config.toml
horizontal_flip = true
method = "mae"
mask_ratio = 0.5
encoder_mlp_ratio = 3
encoder_layers = 6
lr = 0.0023
eps = 1e-10
epochs = 104.6
Rows from block 2 of the encoder of a small masked image model, named by matrix and row number. Rows with one number belong to one neuron. Each number is 200 + 20 x the weight over its row's rms, rounded and kept within 0 to 999. All counts start at 0.
After each neuron's rows are labels from the 100 images, of 14848, where the neuron reaches its highest value: "strongest on" is what is common among them. Only what is clearly more common there than usual is listed. The data: Sentinel-2 satellite tiles (TerraMesh). In brackets: how many of the 100.
# fc1: MLP up (encoder.blocks.2.mlp.fc1.weight, 576x192), inputs 96-191
# fc2: MLP down (encoder.blocks.2.mlp.fc2.weight, 192x576, transposed), outputs 96-191

fc1.46,201,217,210,195,224,184,168,205,209,197,184,178,201,199,184,246,239,185,196,200,202,204,227,212,175,203,209,177,204,176,259,214,199,218,226,179,240,181,203,213,195,189,188,153,229,217,230,217,210,204,189,202,197,200,191,197,168,192,207,181,187,203,192,185,179,189,209,176,196,156,160,183,177,185,197,197,191,197,206,198,181,196,228,245,184,194,207,192,205,202,201,193,188,236,220,207
fc2.46,204,199,213,195,206,191,222,202,207,192,205,202,204,208,228,170,166,209,215,247,189,189,194,172,191,202,208,219,188,218,150,206,182,192,176,212,154,231,185,205,183,200,199,262,173,200,188,211,193,161,185,203,205,221,212,198,213,199,220,174,201,185,226,200,224,208,165,212,189,216,218,197,197,198,189,188,227,200,191,208,229,199,209,193,231,259,205,222,182,205,193,159,236,186,185,192
strongest on: snow or ice (69); main land cover: snow or ice (59)

fc1.157,191,205,219,188,182,196,210,190,186,205,180,183,214,219,209,182,231,232,224,190,200,212,208,187,198,176,209,201,203,199,204,196,176,205,238,188,219,220,187,185,221,192,205,238,197,200,206,170,201,213,207,197,206,210,212,196,194,208,199,209,201,205,222,207,178,150,172,192,199,205,174,203,176,220,235,187,161,218,193,161,228,189,183,157,204,178,216,229,197,197,215,226,204,202,188,207
fc2.157,199,192,200,216,174,198,180,202,214,221,193,217,193,197,192,182,212,176,181,212,239,190,173,219,225,183,189,187,186,204,174,216,249,183,221,219,230,202,195,225,177,198,169,189,172,202,225,209,214,223,189,209,206,201,192,194,209,228,177,205,197,186,205,195,220,241,203,236,212,192,221,223,213,191,190,203,226,199,226,206,172,196,207,220,203,238,190,188,197,274,199,216,222,222,207,214
strongest on: water (83); main land cover: water (77); clouds (36)

fc1.393,196,208,208,205,239,173,210,200,191,230,222,171,211,214,200,223,222,212,183,172,170,239,202,205,211,207,232,199,182,150,209,220,204,191,195,225,187,197,196,175,204,221,193,198,192,180,191,205,211,201,188,179,182,185,206,191,181,221,220,243,178,177,189,207,189,195,232,204,219,199,228,197,189,188,208,197,193,205,189,199,223,156,192,234,170,174,177,169,212,161,200,224,201,172,175,187
fc2.393,196,221,172,196,197,237,172,201,208,146,229,225,203,194,203,200,174,205,157,198,205,184,214,187,159,219,215,196,195,209,198,185,170,183,226,176,222,203,173,183,208,231,207,214,217,207,184,201,190,187,186,216,189,217,219,193,196,201,197,208,249,198,203,201,217,202,195,177,198,172,177,205,208,190,206,206,226,223,213,205,172,206,205,188,213,232,179,205,176,199,192,192,152,239,230,227
strongest on: main land cover: snow or ice (34)

fc1.11,189,210,220,196,198,192,187,177,206,225,243,181,207,215,211,205,184,174,219,186,175,197,233,224,179,239,225,211,172,178,178,209,193,197,175,222,205,192,183,211,209,219,218,203,169,141,239,182,192,213,205,201,187,206,184,193,216,219,172,173,226,176,182,156,233,193,166,215,209,198,173,172,233,187,208,184,183,180,163,202,178,165,178,190,191,210,209,194,187,205,224,184,201,203,197,202
fc2.11,190,189,199,174,217,201,224,229,176,209,201,237,203,197,181,163,226,215,215,191,184,219,193,235,185,160,211,173,185,216,214,181,239,206,239,187,206,190,246,190,203,173,187,172,195,199,187,202,211,233,198,191,176,202,189,208,196,208,184,204,145,191,219,163,197,210,197,235,224,210,215,207,203,184,197,222,206,208,167,199,212,217,191,217,203,193,210,190,199,218,228,225,218,171,173,209
strongest on: trees (89); clouds (79); main land cover: trees (54)

fc1.100,221,218,199,195,219,165,210,194,167,208,189,165,193,223,180,192,205,203,217,205,175,202,231,203,216,238,216,225,207,188,172,202,188,184,181,244,192,203,221,186,184,210,202,179,189,223,170,228,182,187,206,196,201,203,205,199,189,202,202,219,159,194,213,196,201,188,209,216,202,202,213,137,210,169,215,195,241,189,176,212,173,146,185,203,208,204,193,155,215,147,206,180,202,190,194,207
fc2.100,181,135,192,212,228,209,210,190,198,197,180,181,187,195,206,213,225,201,154,207,193,174,237,213,213,193,187,215,198,178,223,197,221,190,221,188,189,198,175,202,201,253,195,219,218,203,199,200,183,205,182,177,192,176,207,243,227,199,182,202,201,186,204,177,210,173,214,193,207,195,220,180,178,199,191,196,161,217,194,193,222,200,188,159,173,174,168,202,215,185,199,214,141,230,147,188
strongest on: crops (69); main land cover: crops (53)

fc1.10,136,130,158,183,202,228,238,202,239,247,229,212,207,210,218,211,213,202,200,211,205,203,197,204,197,195,203,209,198,194,197,202,198,187,208,210,194,205,199,204,202,202,212,207,214,193,197,204,193,152,119,83,115,102,131,143,156,194,168,190,198,199,189,190,194,189,193,201,207,204,202,202,209,197,207,192,199,202,193,212,205,200,204,210,200,202,207,192,194,208,197,197,204,208,209,197
fc2.10,246,253,226,214,191,159,137,205,142,151,172,183,201,196,161,174,181,187,205,190,192,188,212,200,209,208,193,179,194,206,199,190,204,223,205,182,197,198,211,200,202,214,192,202,171,202,205,200,261,264,223,303,210,224,289,260,259,207,231,198,206,196,209,202,207,207,210,213,193,203,183,198,183,206,205,202,192,191,224,191,207,195,200,195,203,194,181,207,200,202,199,199,187,205,173,203
strongest on: clouds (59)

fc1.531,219,190,199,224,198,203,197,204,224,232,209,164,181,202,208,177,203,203,228,218,182,214,212,203,208,190,231,213,209,267,223,201,202,222,199,196,233,198,200,189,187,153,175,218,231,218,235,196,200,209,209,227,178,219,183,170,213,198,202,216,218,188,169,212,186,223,204,194,196,199,203,191,213,161,202,199,234,193,209,196,172,221,159,233,189,194,218,182,176,180,201,170,206,199,202,225
fc2.531,204,210,202,188,201,232,214,213,190,186,233,220,204,197,171,155,197,200,219,212,175,216,222,173,187,198,221,202,202,159,214,207,192,158,203,216,178,202,225,213,200,192,189,213,183,202,202,199,190,186,184,208,229,204,219,201,200,208,190,187,245,232,207,178,235,186,203,223,180,184,175,222,216,217,209,206,205,225,169,183,202,231,235,238,207,181,197,230,172,191,192,168,215,206,168,171
strongest on: crops (68); main land cover: crops (53)

fc1.69,200,193,194,191,210,191,223,222,187,210,193,202,168,214,191,205,202,179,207,192,212,216,207,212,194,205,197,173,203,225,196,209,171,206,187,199,192,217,212,223,210,199,198,178,209,207,213,207,191,171,230,208,186,192,209,219,183,210,163,205,219,208,176,213,201,215,212,205,195,242,218,196,221,118,197,201,232,205,207,234,237,221,218,223,234,222,220,147,216,215,205,159,195,167,192,217
fc2.69,196,208,220,203,198,163,205,184,197,206,212,209,203,210,189,212,205,227,215,222,210,163,220,197,213,191,208,233,188,224,200,239,231,189,190,212,187,224,222,200,175,198,180,185,183,240,225,196,195,212,181,197,189,200,190,166,226,217,174,234,175,177,215,222,205,183,238,214,207,232,187,236,229,212,239,183,195,194,183,213,184,210,222,199,162,213,200,259,192,209,195,234,172,191,239,183
strongest on: bare ground (49)

fc1.23,209,197,202,204,224,193,196,189,180,223,187,205,177,195,191,211,200,214,197,201,205,178,215,210,207,218,204,199,207,243,209,223,199,224,184,196,222,190,231,225,189,213,190,207,179,211,186,189,208,194,204,205,205,216,187,155,171,181,195,207,203,179,196,212,207,229,186,209,210,208,171,174,192,149,185,190,234,180,221,195,248,200,208,211,214,218,199,141,196,172,189,172,235,226,248,213
fc2.23,200,222,201,206,216,222,208,195,166,193,210,188,197,194,199,200,208,229,218,206,201,200,187,201,174,223,216,204,211,211,205,231,201,244,178,189,223,179,217,167,189,215,160,215,169,170,178,209,195,213,211,184,196,206,173,210,229,211,146,173,197,188,204,176,207,203,192,175,195,217,168,192,219,193,199,204,194,183,166,170,160,207,187,184,179,197,173,205,187,180,184,217,152,153,226,236
strongest on: crops (94); main land cover: crops (76); built area (68)

fc1.479,227,204,182,188,202,204,202,205,185,186,221,187,200,204,206,221,192,182,214,223,190,194,231,232,153,225,228,168,192,187,195,190,185,193,188,215,208,177,209,180,184,214,169,221,197,210,186,244,192,212,164,188,204,202,185,217,248,209,189,213,213,176,174,165,192,213,206,224,178,204,207,158,232,183,222,194,229,213,169,208,187,197,203,232,198,199,213,178,197,174,183,183,214,166,194,185
fc2.479,208,206,221,189,215,234,218,215,209,203,194,211,178,194,215,213,195,199,194,184,188,216,205,190,180,195,191,199,194,225,204,177,220,222,226,191,223,190,179,189,209,213,192,188,223,164,149,183,189,185,212,179,190,215,209,189,204,188,184,194,202,211,183,187,178,186,188,148,158,154,198,182,193,195,193,219,193,199,194,157,193,169,194,192,177,176,214,213,196,157,214,207,164,177,174,217
strongest on: water (75); main land cover: water (59)

fc1.499,192,189,212,216,214,184,207,201,189,199,176,185,181,222,207,187,195,217,203,192,198,206,186,208,196,201,202,197,215,198,196,224,210,179,166,191,218,209,219,223,207,204,189,189,202,178,208,193,189,193,192,207,213,227,212,192,201,204,215,192,184,200,201,179,204,207,207,178,210,213,209,196,186,168,217,193,200,181,194,231,211,194,201,194,188,213,198,190,203,203,195,201,187,190,218,183
fc2.499,205,186,219,197,207,208,187,182,205,166,208,244,181,187,187,192,203,205,191,216,213,202,218,197,202,201,181,168,196,200,204,193,190,212,177,211,220,198,183,224,208,216,177,190,199,191,206,204,199,186,201,184,197,188,215,227,215,188,165,195,205,233,176,198,195,184,187,206,182,177,192,189,171,218,184,185,191,209,169,191,197,190,215,205,221,192,171,188,195,206,199,190,213,207,182,211
strongest on: snow or ice (84); main land cover: snow or ice (62)

fc1.45,189,200,207,187,174,173,272,196,211,217,161,229,200,192,229,184,203,186,205,184,244,178,219,191,182,189,172,190,250,270,162,196,190,203,223,196,223,235,212,190,169,226,233,205,200,220,205,172,203,203,226,207,206,192,223,226,202,193,206,232,230,243,213,195,192,175,200,183,214,189,204,204,214,212,193,209,192,192,191,206,224,213,175,185,163,213,211,185,197,187,211,197,189,183,199,243
fc2.45,197,179,178,206,216,184,247,206,210,214,158,232,200,193,200,206,180,172,217,201,218,176,222,209,200,195,226,193,209,246,187,186,199,199,185,214,226,222,197,216,177,195,176,200,189,219,209,189,207,203,194,194,185,196,223,233,198,217,186,232,189,228,235,203,184,144,215,222,195,194,191,203,226,182,210,202,233,183,233,187,197,211,177,191,196,202,229,189,219,188,201,203,194,191,209,246
strongest on: water (78); flooded vegetation (37)

fc1.446,211,212,194,171,200,205,204,217,185,211,200,194,218,217,215,230,178,208,175,220,206,237,226,190,210,192,201,213,221,165,208,164,229,234,197,239,191,162,191,196,165,185,161,221,183,195,154,187,209,214,172,193,221,194,220,206,204,184,179,217,174,175,203,213,201,220,187,166,199,210,165,228,221,204,201,184,176,193,179,195,210,211,214,183,192,190,224,203,199,184,186,201,211,222,179,187
fc2.446,204,214,187,179,201,184,182,176,177,215,201,214,186,200,185,157,216,188,243,208,190,191,202,192,177,203,195,182,190,207,179,243,214,219,214,201,207,225,161,226,186,179,181,219,184,181,206,207,201,216,193,235,210,213,186,193,193,217,189,215,218,185,220,191,233,178,223,180,198,222,198,198,198,198,209,184,244,212,209,192,218,195,236,237,194,216,239,218,178,202,192,228,234,177,193,188
strongest on: crops (64); main land cover: crops (53)

fc1.75,196,213,203,205,211,226,187,201,191,217,229,217,163,200,168,206,192,194,192,190,203,194,170,191,212,216,204,211,246,218,192,172,202,178,187,197,166,143,193,195,165,196,226,179,183,208,196,192,219,210,192,191,184,208,199,193,229,197,228,182,198,181,176,168,196,224,174,202,196,157,227,224,175,198,205,198,172,181,202,198,173,209,190,189,202,190,190,202,177,211,190,210,183,196,191,193
fc2.75,205,195,199,188,205,225,195,193,197,194,177,216,208,207,210,223,205,198,221,202,190,184,213,192,186,187,194,196,191,205,208,191,216,158,203,208,177,207,193,209,187,208,199,177,233,230,188,205,213,222,203,215,199,212,207,199,216,210,189,188,157,182,213,207,159,182,155,245,190,155,179,223,221,173,198,187,186,207,162,201,194,224,215,198,207,205,196,199,197,245,195,203,208,173,200,195
strongest on: snow or ice (51); main land cover: snow or ice (39)

fc1.311,207,181,180,190,163,204,219,211,179,206,198,179,189,223,206,214,199,173,178,193,184,232,226,208,180,203,240,202,187,221,187,211,202,163,171,211,183,196,216,201,188,221,236,225,225,156,204,216,193,231,198,201,183,189,181,209,178,171,190,184,171,174,189,217,170,167,156,180,215,188,196,190,220,177,234,197,174,199,178,168,163,211,176,181,207,185,195,188,194,185,209,204,211,230,223,193
fc2.311,215,208,196,205,183,184,212,192,169,183,194,168,199,201,187,183,197,167,171,192,172,219,204,201,222,196,214,218,200,203,196,248,199,162,197,193,199,194,213,189,198,249,247,196,228,163,243,209,218,211,204,233,212,173,196,196,202,199,176,182,185,169,195,180,194,191,219,214,220,159,189,188,208,205,190,204,192,178,220,204,171,180,181,176,180,188,222,185,196,192,186,180,203,231,199,196
strongest on: snow or ice (85); main land cover: snow or ice (71)

fc1.538,204,187,205,201,212,213,206,176,173,186,199,192,227,190,192,204,173,192,211,198,238,208,234,249,185,190,189,182,188,214,175,196,202,192,201,210,217,230,219,230,187,200,210,222,199,177,184,244,193,196,208,207,203,198,192,171,170,175,198,198,182,178,179,154,191,186,172,188,187,189,192,183,202,189,186,151,187,167,187,183,233,170,201,159,210,195,193,197,194,154,175,219,208,201,193,182
fc2.538,190,190,200,190,164,196,211,210,179,224,157,192,187,205,168,207,203,201,220,209,227,207,220,212,190,164,192,172,193,197,193,205,239,190,189,234,213,214,231,189,191,197,187,180,182,231,201,200,197,195,191,200,211,202,213,199,197,182,142,222,218,163,210,179,204,219,181,164,177,239,174,187,233,215,203,207,218,176,208,191,217,211,196,251,191,231,204,223,187,195,198,206,176,179,210,182
strongest on: main land cover: crops (44)

fc1.165,206,201,202,196,192,202,226,203,189,192,188,206,193,228,186,205,230,203,189,202,209,212,197,200,172,176,203,206,204,195,196,193,226,155,218,205,186,191,184,201,191,210,192,185,226,157,229,215,196,200,190,213,214,186,198,176,217,213,216,205,218,209,202,190,192,196,209,190,196,196,208,235,247,188,233,170,226,222,202,208,209,193,226,207,170,206,221,196,199,234,190,190,195,220,126,200
fc2.165,197,191,195,213,224,178,197,156,201,205,197,183,201,202,188,157,209,205,216,212,200,175,204,203,204,213,213,208,223,229,197,292,200,181,189,212,196,207,237,200,190,227,182,172,176,204,233,211,210,214,162,213,222,210,169,203,204,229,162,209,185,225,206,210,220,186,228,219,249,223,227,221,206,197,204,161,181,191,183,192,197,246,216,193,189,212,194,205,204,221,192,195,175,193,235,201
strongest on: trees (90); clouds (86); main land cover: trees (56)

fc1.249,203,199,182,203,191,215,216,196,198,180,187,207,211,191,223,212,211,156,176,157,195,242,207,231,204,227,220,190,246,168,198,198,188,234,157,183,223,216,210,194,235,210,223,183,183,201,188,208,182,207,199,215,191,189,215,205,181,194,222,216,200,209,222,203,225,220,156,195,190,194,186,157,244,187,204,192,198,155,190,167,189,193,219,175,215,220,177,199,200,206,148,218,201,205,195,197
fc2.249,189,177,224,206,226,178,245,193,209,211,201,207,215,196,196,222,226,159,179,184,202,219,216,193,207,190,180,207,186,208,182,192,205,197,167,201,178,194,208,181,214,225,226,168,196,194,242,193,187,190,188,186,173,185,199,225,151,192,227,231,224,210,214,203,210,190,196,180,219,207,207,158,230,217,209,193,158,185,199,175,176,240,165,205,195,174,184,215,218,173,218,199,196,196,166,195
strongest on: water (71); snow or ice (48); main land cover: water (30)

fc1.529,249,282,280,256,215,195,174,194,164,165,168,164,187,207,187,189,192,204,207,191,193,205,208,201,182,202,206,201,201,192,203,203,209,186,193,194,202,197,201,198,200,201,205,199,205,193,200,199,129,193,247,299,286,297,267,243,247,220,214,205,205,204,200,210,196,208,209,200,206,206,201,202,203,189,209,191,207,209,209,198,200,205,201,195,199,194,207,193,201,194,201,193,204,203,188,199
fc2.529,215,120,117,178,201,212,219,197,261,237,237,257,199,194,235,209,220,205,180,210,210,196,202,206,216,187,206,184,197,196,202,193,205,213,221,213,201,195,202,207,197,215,202,201,201,199,208,196,288,227,185,131,188,166,113,122,140,164,157,181,182,221,189,204,212,193,196,209,190,194,197,192,219,201,210,197,196,197,202,196,211,183,208,214,198,197,197,199,193,217,204,205,183,210,192,213
strongest on: clouds (56)

fc1.449,210,201,167,185,213,216,185,194,186,183,190,175,138,197,228,182,231,182,185,166,171,210,197,212,190,208,205,178,180,156,199,192,204,205,203,215,182,247,199,180,239,240,232,225,183,197,193,243,186,218,182,202,191,217,167,196,175,178,216,213,232,193,210,195,211,149,210,209,187,193,196,187,173,185,206,196,211,198,172,182,206,186,204,179,185,199,162,196,228,207,155,221,193,229,196,143
fc2.449,206,177,192,197,228,198,166,198,173,188,193,224,189,184,203,209,223,207,230,220,200,185,211,198,190,162,186,204,188,208,190,187,219,173,268,192,212,202,158,197,187,219,168,208,223,239,187,215,225,206,195,196,208,192,202,193,192,185,174,209,167,184,207,203,201,197,161,215,243,165,198,186,240,225,199,201,197,205,200,185,187,214,202,201,203,186,191,208,187,222,202,205,213,165,187,205
strongest on: main land cover: crops (47)

fc1.402,193,204,181,197,194,248,216,219,187,166,191,210,180,258,202,152,226,228,195,207,194,252,235,183,171,167,230,182,184,212,198,211,205,202,213,183,193,214,202,179,210,233,189,190,222,171,229,207,187,198,195,195,202,188,194,213,211,201,252,196,206,204,207,189,190,223,202,206,174,174,193,228,243,174,243,197,216,226,211,188,187,213,215,217,184,222,206,202,199,213,184,174,224,188,184,192
fc2.402,223,205,197,198,207,204,211,193,208,198,230,193,187,199,161,177,183,194,180,202,190,174,171,194,225,224,204,231,184,198,197,236,178,205,154,205,195,192,233,202,206,200,229,175,200,240,267,208,202,216,198,225,207,199,190,210,193,236,215,216,202,221,203,253,217,173,220,236,254,210,223,208,206,204,185,192,168,182,194,225,202,248,211,185,202,215,209,201,212,220,184,170,204,203,243,225
strongest on: trees (92); clouds (80); main land cover: trees (76)

fc1.282,197,200,195,194,223,225,211,196,157,212,198,186,186,193,199,198,213,183,219,179,193,211,237,210,192,205,214,222,172,206,206,230,218,209,187,201,210,175,232,214,189,222,218,201,196,201,161,189,198,198,201,188,193,218,172,166,219,186,198,204,199,161,215,212,189,164,155,181,179,181,160,221,206,187,182,214,176,171,192,194,155,201,213,227,152,201,197,189,202,213,200,182,185,199,190,191
fc2.282,196,185,225,206,212,211,187,190,236,192,194,221,211,195,190,193,175,237,179,203,190,220,206,199,197,215,196,183,202,217,207,177,184,202,213,232,223,211,172,206,208,196,153,204,166,192,232,197,193,187,202,204,200,195,219,212,178,232,150,210,205,166,177,186,168,195,181,201,197,191,218,184,179,212,199,193,211,189,209,179,211,201,184,176,228,214,186,203,200,178,191,195,174,186,225,205
strongest on: crops (70); main land cover: crops (58)