config.toml
dataset = "Sentinel-2 satellite tiles (TerraMesh)"
method = "mae"
encoder_norm = "rmsnorm"
encoder_norm_position = "pre"
encoder_mlp_ratio = 3
encoder_fused_qkv = false
encoder_layer_scale_init = 0.1
encoder_width = 192
norm_pix_loss = false
beta1 = 0.9
max_steps = 39500
lr_schedule = "cosine"
warmup_steps = 7900
Rows from block 4 of the encoder of a small masked image model, named by matrix and row number. Rows with one number belong to one neuron. Each number is 500 + 25 x the weight over its row's rms, rounded and kept within 0 to 999. All counts start at 0. Numbers have three digits each.
After each neuron's rows are labels from the 100 images, of 14848, where the neuron reaches its highest value: "peak on" is the class under the peak. Only what is clearly more common there than usual is listed. The data: Sentinel-2 satellite tiles (TerraMesh).
# fc1: MLP up (encoder.blocks.4.mlp.fc1.weight, 576x192), inputs 39-77
# fc2: MLP down (encoder.blocks.4.mlp.fc2.weight, 192x576, transposed), outputs 39-77

fc1.407:490508424505527556495552449487496481491503518518477507516544468484484490457493483500488512488495496521474476526454448
fc2.407:519492430528468491494500490512502487483482496488508491511508509531494498488546519484490517519494517514422507521520512
peak on: crops

fc1.118:491534516540490530514500520491465499508488517457473491531516499515519493524493507517466523525521517488508563502484489
fc2.118:507515475431475512448514541504500514526494498499493459495545482517503497470493445506482474530499500492489494471512498
peak on: clouds

fc1.302:500494502529533531486492511473482514514503512498492487484510523462500477521469486509525541516508495480510483520465417
fc2.302:524511447538531517485519499489502511499488507511518459514486477514494516500445463469503497431497479492513515472539476
peak on: crops

fc1.130:494492465512518517490482498489485526478512534459495494504462463459509477474487560480509548485500460489564494551517484
fc2.130:522481526554541544489488495508486502520503510490512493495512519499458496536503485527490479494506488500518540559522538
peak on: crops

fc1.317:499502548489521488471498489491473503478515530486502480478467511509482471496506537509535497513525506463497494484459514
fc2.317:475515522420504460541497517500509490503477513485510514501485485482493518488528473511504522553501510518536421502489493
peak on: snow or ice

fc1.14:495468500499538516486476482516503494484520539511481523493508552535552511490473523463496503484495487533500527502483477
fc2.14:509496500510510502451530515509475504553509483473522481494493506450498533467535499503504511498525506501488522537481487
peak on: clouds

fc1.551:489485484535473487513433498501481522481492503547490502445482546487501500551507505488536484506473466541503554496528481
fc2.551:497479524483520512472526496495514488524518473512507466500572466494501504465517511494465501532496565479479507506492510
peak on: built area

fc1.68:521496496497462454544517504502512515502511503486487471474508526519514545510516469530476495459467501467512545485467537
fc2.68:467496498536466536514477517468494507522512546518507489483466470524470483539535501514511493544523474505509462524569507
peak on: built area

fc1.236:507497470521498460499531498494519496512499505491480502486503495533544534513499483557478455508496497489509492555477509
fc2.236:520491520562520516467465505487511519483501483496521509515480497493508478509525521488486515542514475491488492461581478
peak on: clouds

fc1.3:545507502491500508517496483489481512517530519502482528514486530517532476498491495477513505447469458492520473483453524
fc2.3:545509531518517536503490488520521499516502503513519470491485437499469526518508487534495501488530468504497514506546537
peak on: crops

fc1.448:471480513581560459509518472482498514486544521493497439486513488493501445542478483505479472450483501460455484466460509
fc2.448:476480480548510519505479528472475483494524501493510499481509559542490460499480491542489485468485488452522474511483500
peak on: trees

fc1.272:493483494498496545560522511501536494492511500511479497505529513484471499496512540472487477529511492448492487466522493
fc2.272:497517500495456488470510478507491511536502491490496505513471495484518569519499455529526531500517540523476542501482495
peak on: snow or ice

fc1.226:502490486511499478484448474518487478533518537505494536498504518527557516495483539518487502488491489473482535532485509
fc2.226:549509504478447467471464451482444462474449503509517514524539511511498528488477518475532538519521501514490555521548512
peak on: water

fc1.370:515505494494504523475504522493484519502514490499453515474516499546551505481471483524491484535488506516493490487448474
fc2.370:504538502452507537475556529477540476513499521476531513460516531555558504521492450478494470501504464499477500465497531
peak on: trees

fc1.474:481495537504511509548529483486481468455498505515502465486506482493536462475490516519519490507474514470470435501463521
fc2.474:490500519505508494504502519470527535521508556503521558499514472502485572509512517486500500517532500517490502453538474
peak on: clouds; snow or ice

fc1.207:476499540495529493506481467505498485463499492525484513476512494490519462506483485467486471504491476526526481519476443
fc2.207:533517453492533516535493497471538502464515501510473487480516522531484472499515500437474476506495496526485485529507523
peak on: trees

fc1.135:447479518512500514529544546483464495465489509511464518516481464465522504502515487515538504505515514465518469499495505
fc2.135:518488464512474522548503453539546489468492494490496499487516505470512511450494529490499538460500491495510491508516507
peak on: crops

fc1.457:481552531521528507524474509503516503520504510524457499557470489460532500482541461540508465475520512507513508528474470
fc2.457:463512508505425500530498504503527488535494510484490509474487489479468558520499528518518522476512524502551498514497480
peak on: crops

fc1.212:535489482501530513500555505501476510536517520463489485470447513494488505497471484527510485474477460513528494487458504
fc2.212:493479462515446495482485487531509519471460524491504502535550527480519505493481579458512539486504534480486525496545485
peak on: trees

fc1.334:535496491505506502504459513533505512515501493494480546521515566498542536479520518446523509518504525504542513490499488
fc2.334:504493520497498486488479482502499495495511511484509460548559501448467500469528481497503496540498513497478511541494468
peak on: clouds

fc1.182:487504573513526515538479496484495502470534508496485489494499476499538425525467472490489505493464456522530482477465539
fc2.182:494497535488466508436514510536482543507506535501499531527519472468469526455523512501528512491532516512501468441526473
peak on: trees

fc1.468:497537503510513464526553544480490516532521461509492492503459500451508473518543489528493476480461536485537475518485493
fc2.468:487508487491490458508502528494513515522504505501519527487503513494475495502556493514509511535497546516536452490486452
peak on: trees

fc1.78:520511512524520466514510496508502465492508502504480480508536523508532506435480483537484460461510496502531470464436491
fc2.78:524534483534492554492545517487498516522489492505496472481450475541526541536480462557503514496486480519507484459464499
peak on: trees

fc1.125:433497543537492465518495485468468496499525509485488495509517447509526455474484521478502502474473471518519459471495493
fc2.125:487524530525524512484486533528493490521491504507524517497501555528458531542527487526498466544474501465506470465547479
peak on: water

fc1.105:501497464539465508510516515472456456518500498504498502423498538525587510523496449473488495481458533494514512478485527
fc2.105:483526506490483485489503526489533505518504510491508492515495461470522526486502479496502512505484492496508522557494479
peak on: trees; clouds

fc1.61:496504485475489562517488525497497517464511527517482469534484520468515477443509487528538532520506460526517490503480473
fc2.61:544513503502511517507511497475481492523506505483510528523497461422460523516508524470505522493506525519520519492510536
peak on: crops

fc1.103:455491486490465492486547527500461455522509500499477520489500432496540510476465500489474502438495471489534415473521531
fc2.103:528498497507511522458518492508520481511473488508524494507488541488499499489506500519501465518505476468466472511442490
peak on: water

fc1.575:490488537534490452493482456478497490441476514526472543501525544550552504488487542466497528481510487461506537471509510
fc2.575:505495578508516464493503496508528518507484528486532497502489458462444517482517532480542515532504494519516505535490499
peak on: clouds

fc1.442:487505534475508481461507497509505517501499486479495472484525456489495504474523495484490452497497472478505510471521499
fc2.442:517484517524506530467536528497487482527482496495510507497481549510529539523537478521494496523505497495489528479530523
peak on: trees

fc1.276:498495488521525492502557436521536518515556558533488508504533470501468491479447495474503498477499484510522474496509487
fc2.276:502486540499494544490481484448504529508480508487505494513515488499512489511500492502505512517510498499480511477528468
peak on: trees

fc1.116:541515485515469520523547541510491510529524485530457515518496458468503507507504489470510482463450517533520468512489470
fc2.116:520493463475496503544480437528512510453486506502484484509531466477436492450452535504539584507500522498526510464504508
peak on: water

fc1.204:507516509525465479536531501536505515541503486491475421486480512513540514525485456514490509495463509490534504468459523
fc2.204:483516446500458523526541528476522501493510516503522507474443479518512467537508448483499483498489478487529462521517528
peak on: trees

fc1.126:490537475511507536510517498519495491489485530504484501485463514488499453516486488520539524527506496504534483546488481
fc2.126:528527495512533503483529484472487513504498522490478469505509470453462507499443501476504483471491483529487536464519505
peak on: crops

fc1.185:477471495487523519501481530486529484497493488524495461494530467471543549500500462471474520485466508529470463507501495
fc2.185:518483488507485494495454511519514516484488503500521507521500513475500529530488544488514484511496501487508484502552497
peak on: crops

fc1.106:466492484530501508507530458506523504482534526503492499484519520481525483500495482549508459541494510497520502473469440
fc2.106:512476529523525491503525464511515497448503480497521492507543532510496484439477514495492493462484500485529520475435509
peak on: clouds

fc1.231:509511510513509508519469486512494518460485509503501508459485477523506454536513508491508522512493493506490519529506513
fc2.231:489515491476476484529541506490504503504500488509499457491512530469511503504505444478486503521483513505542491510468505
peak on: snow or ice

fc1.129:485517520487548523525496491491522514527514488531454484535535497462520488484485481505504513537483524480541491477545482
fc2.129:512498513492497503498528521494499500499510495498527541497513482478511509523541525502499517481506497516496500546450487
peak on: crops

fc1.142:508495508500532476449481497507494456499518470517484507524524527524480499490502503520477470512507487499526482480494481
fc2.142:499496556488503472461463519510521500509477518513518494508495527518450486444538495517493485547483503491496474511527472
peak on: water

fc1.289:524470469502448500507541525526471497534505465503478518489479503464550479518522492456533457464456502482536532539523503
fc2.289:518490529495543538492485467497504520479514501502493496493537521504462498454492517534497525568502488512490505434527491
peak on: trees; water

fc1.161:476478488487496462491464476497500479511500511516485501511500501490510513548514477496509516484508516533478477500476518
fc2.161:479495533492447496457458500481500539521528502489519482504510517480540525561491497508488491536496545497479522488493464
peak on: crops

fc1.340:495521514487509509484498524517487514515485500454446445567490475458491513512523502501502549514538514497474506492535500
fc2.340:530486511495521467474422502538501519486514481510507535426563526500471541515505538493507521525477487504510503458580512
peak on: rangeland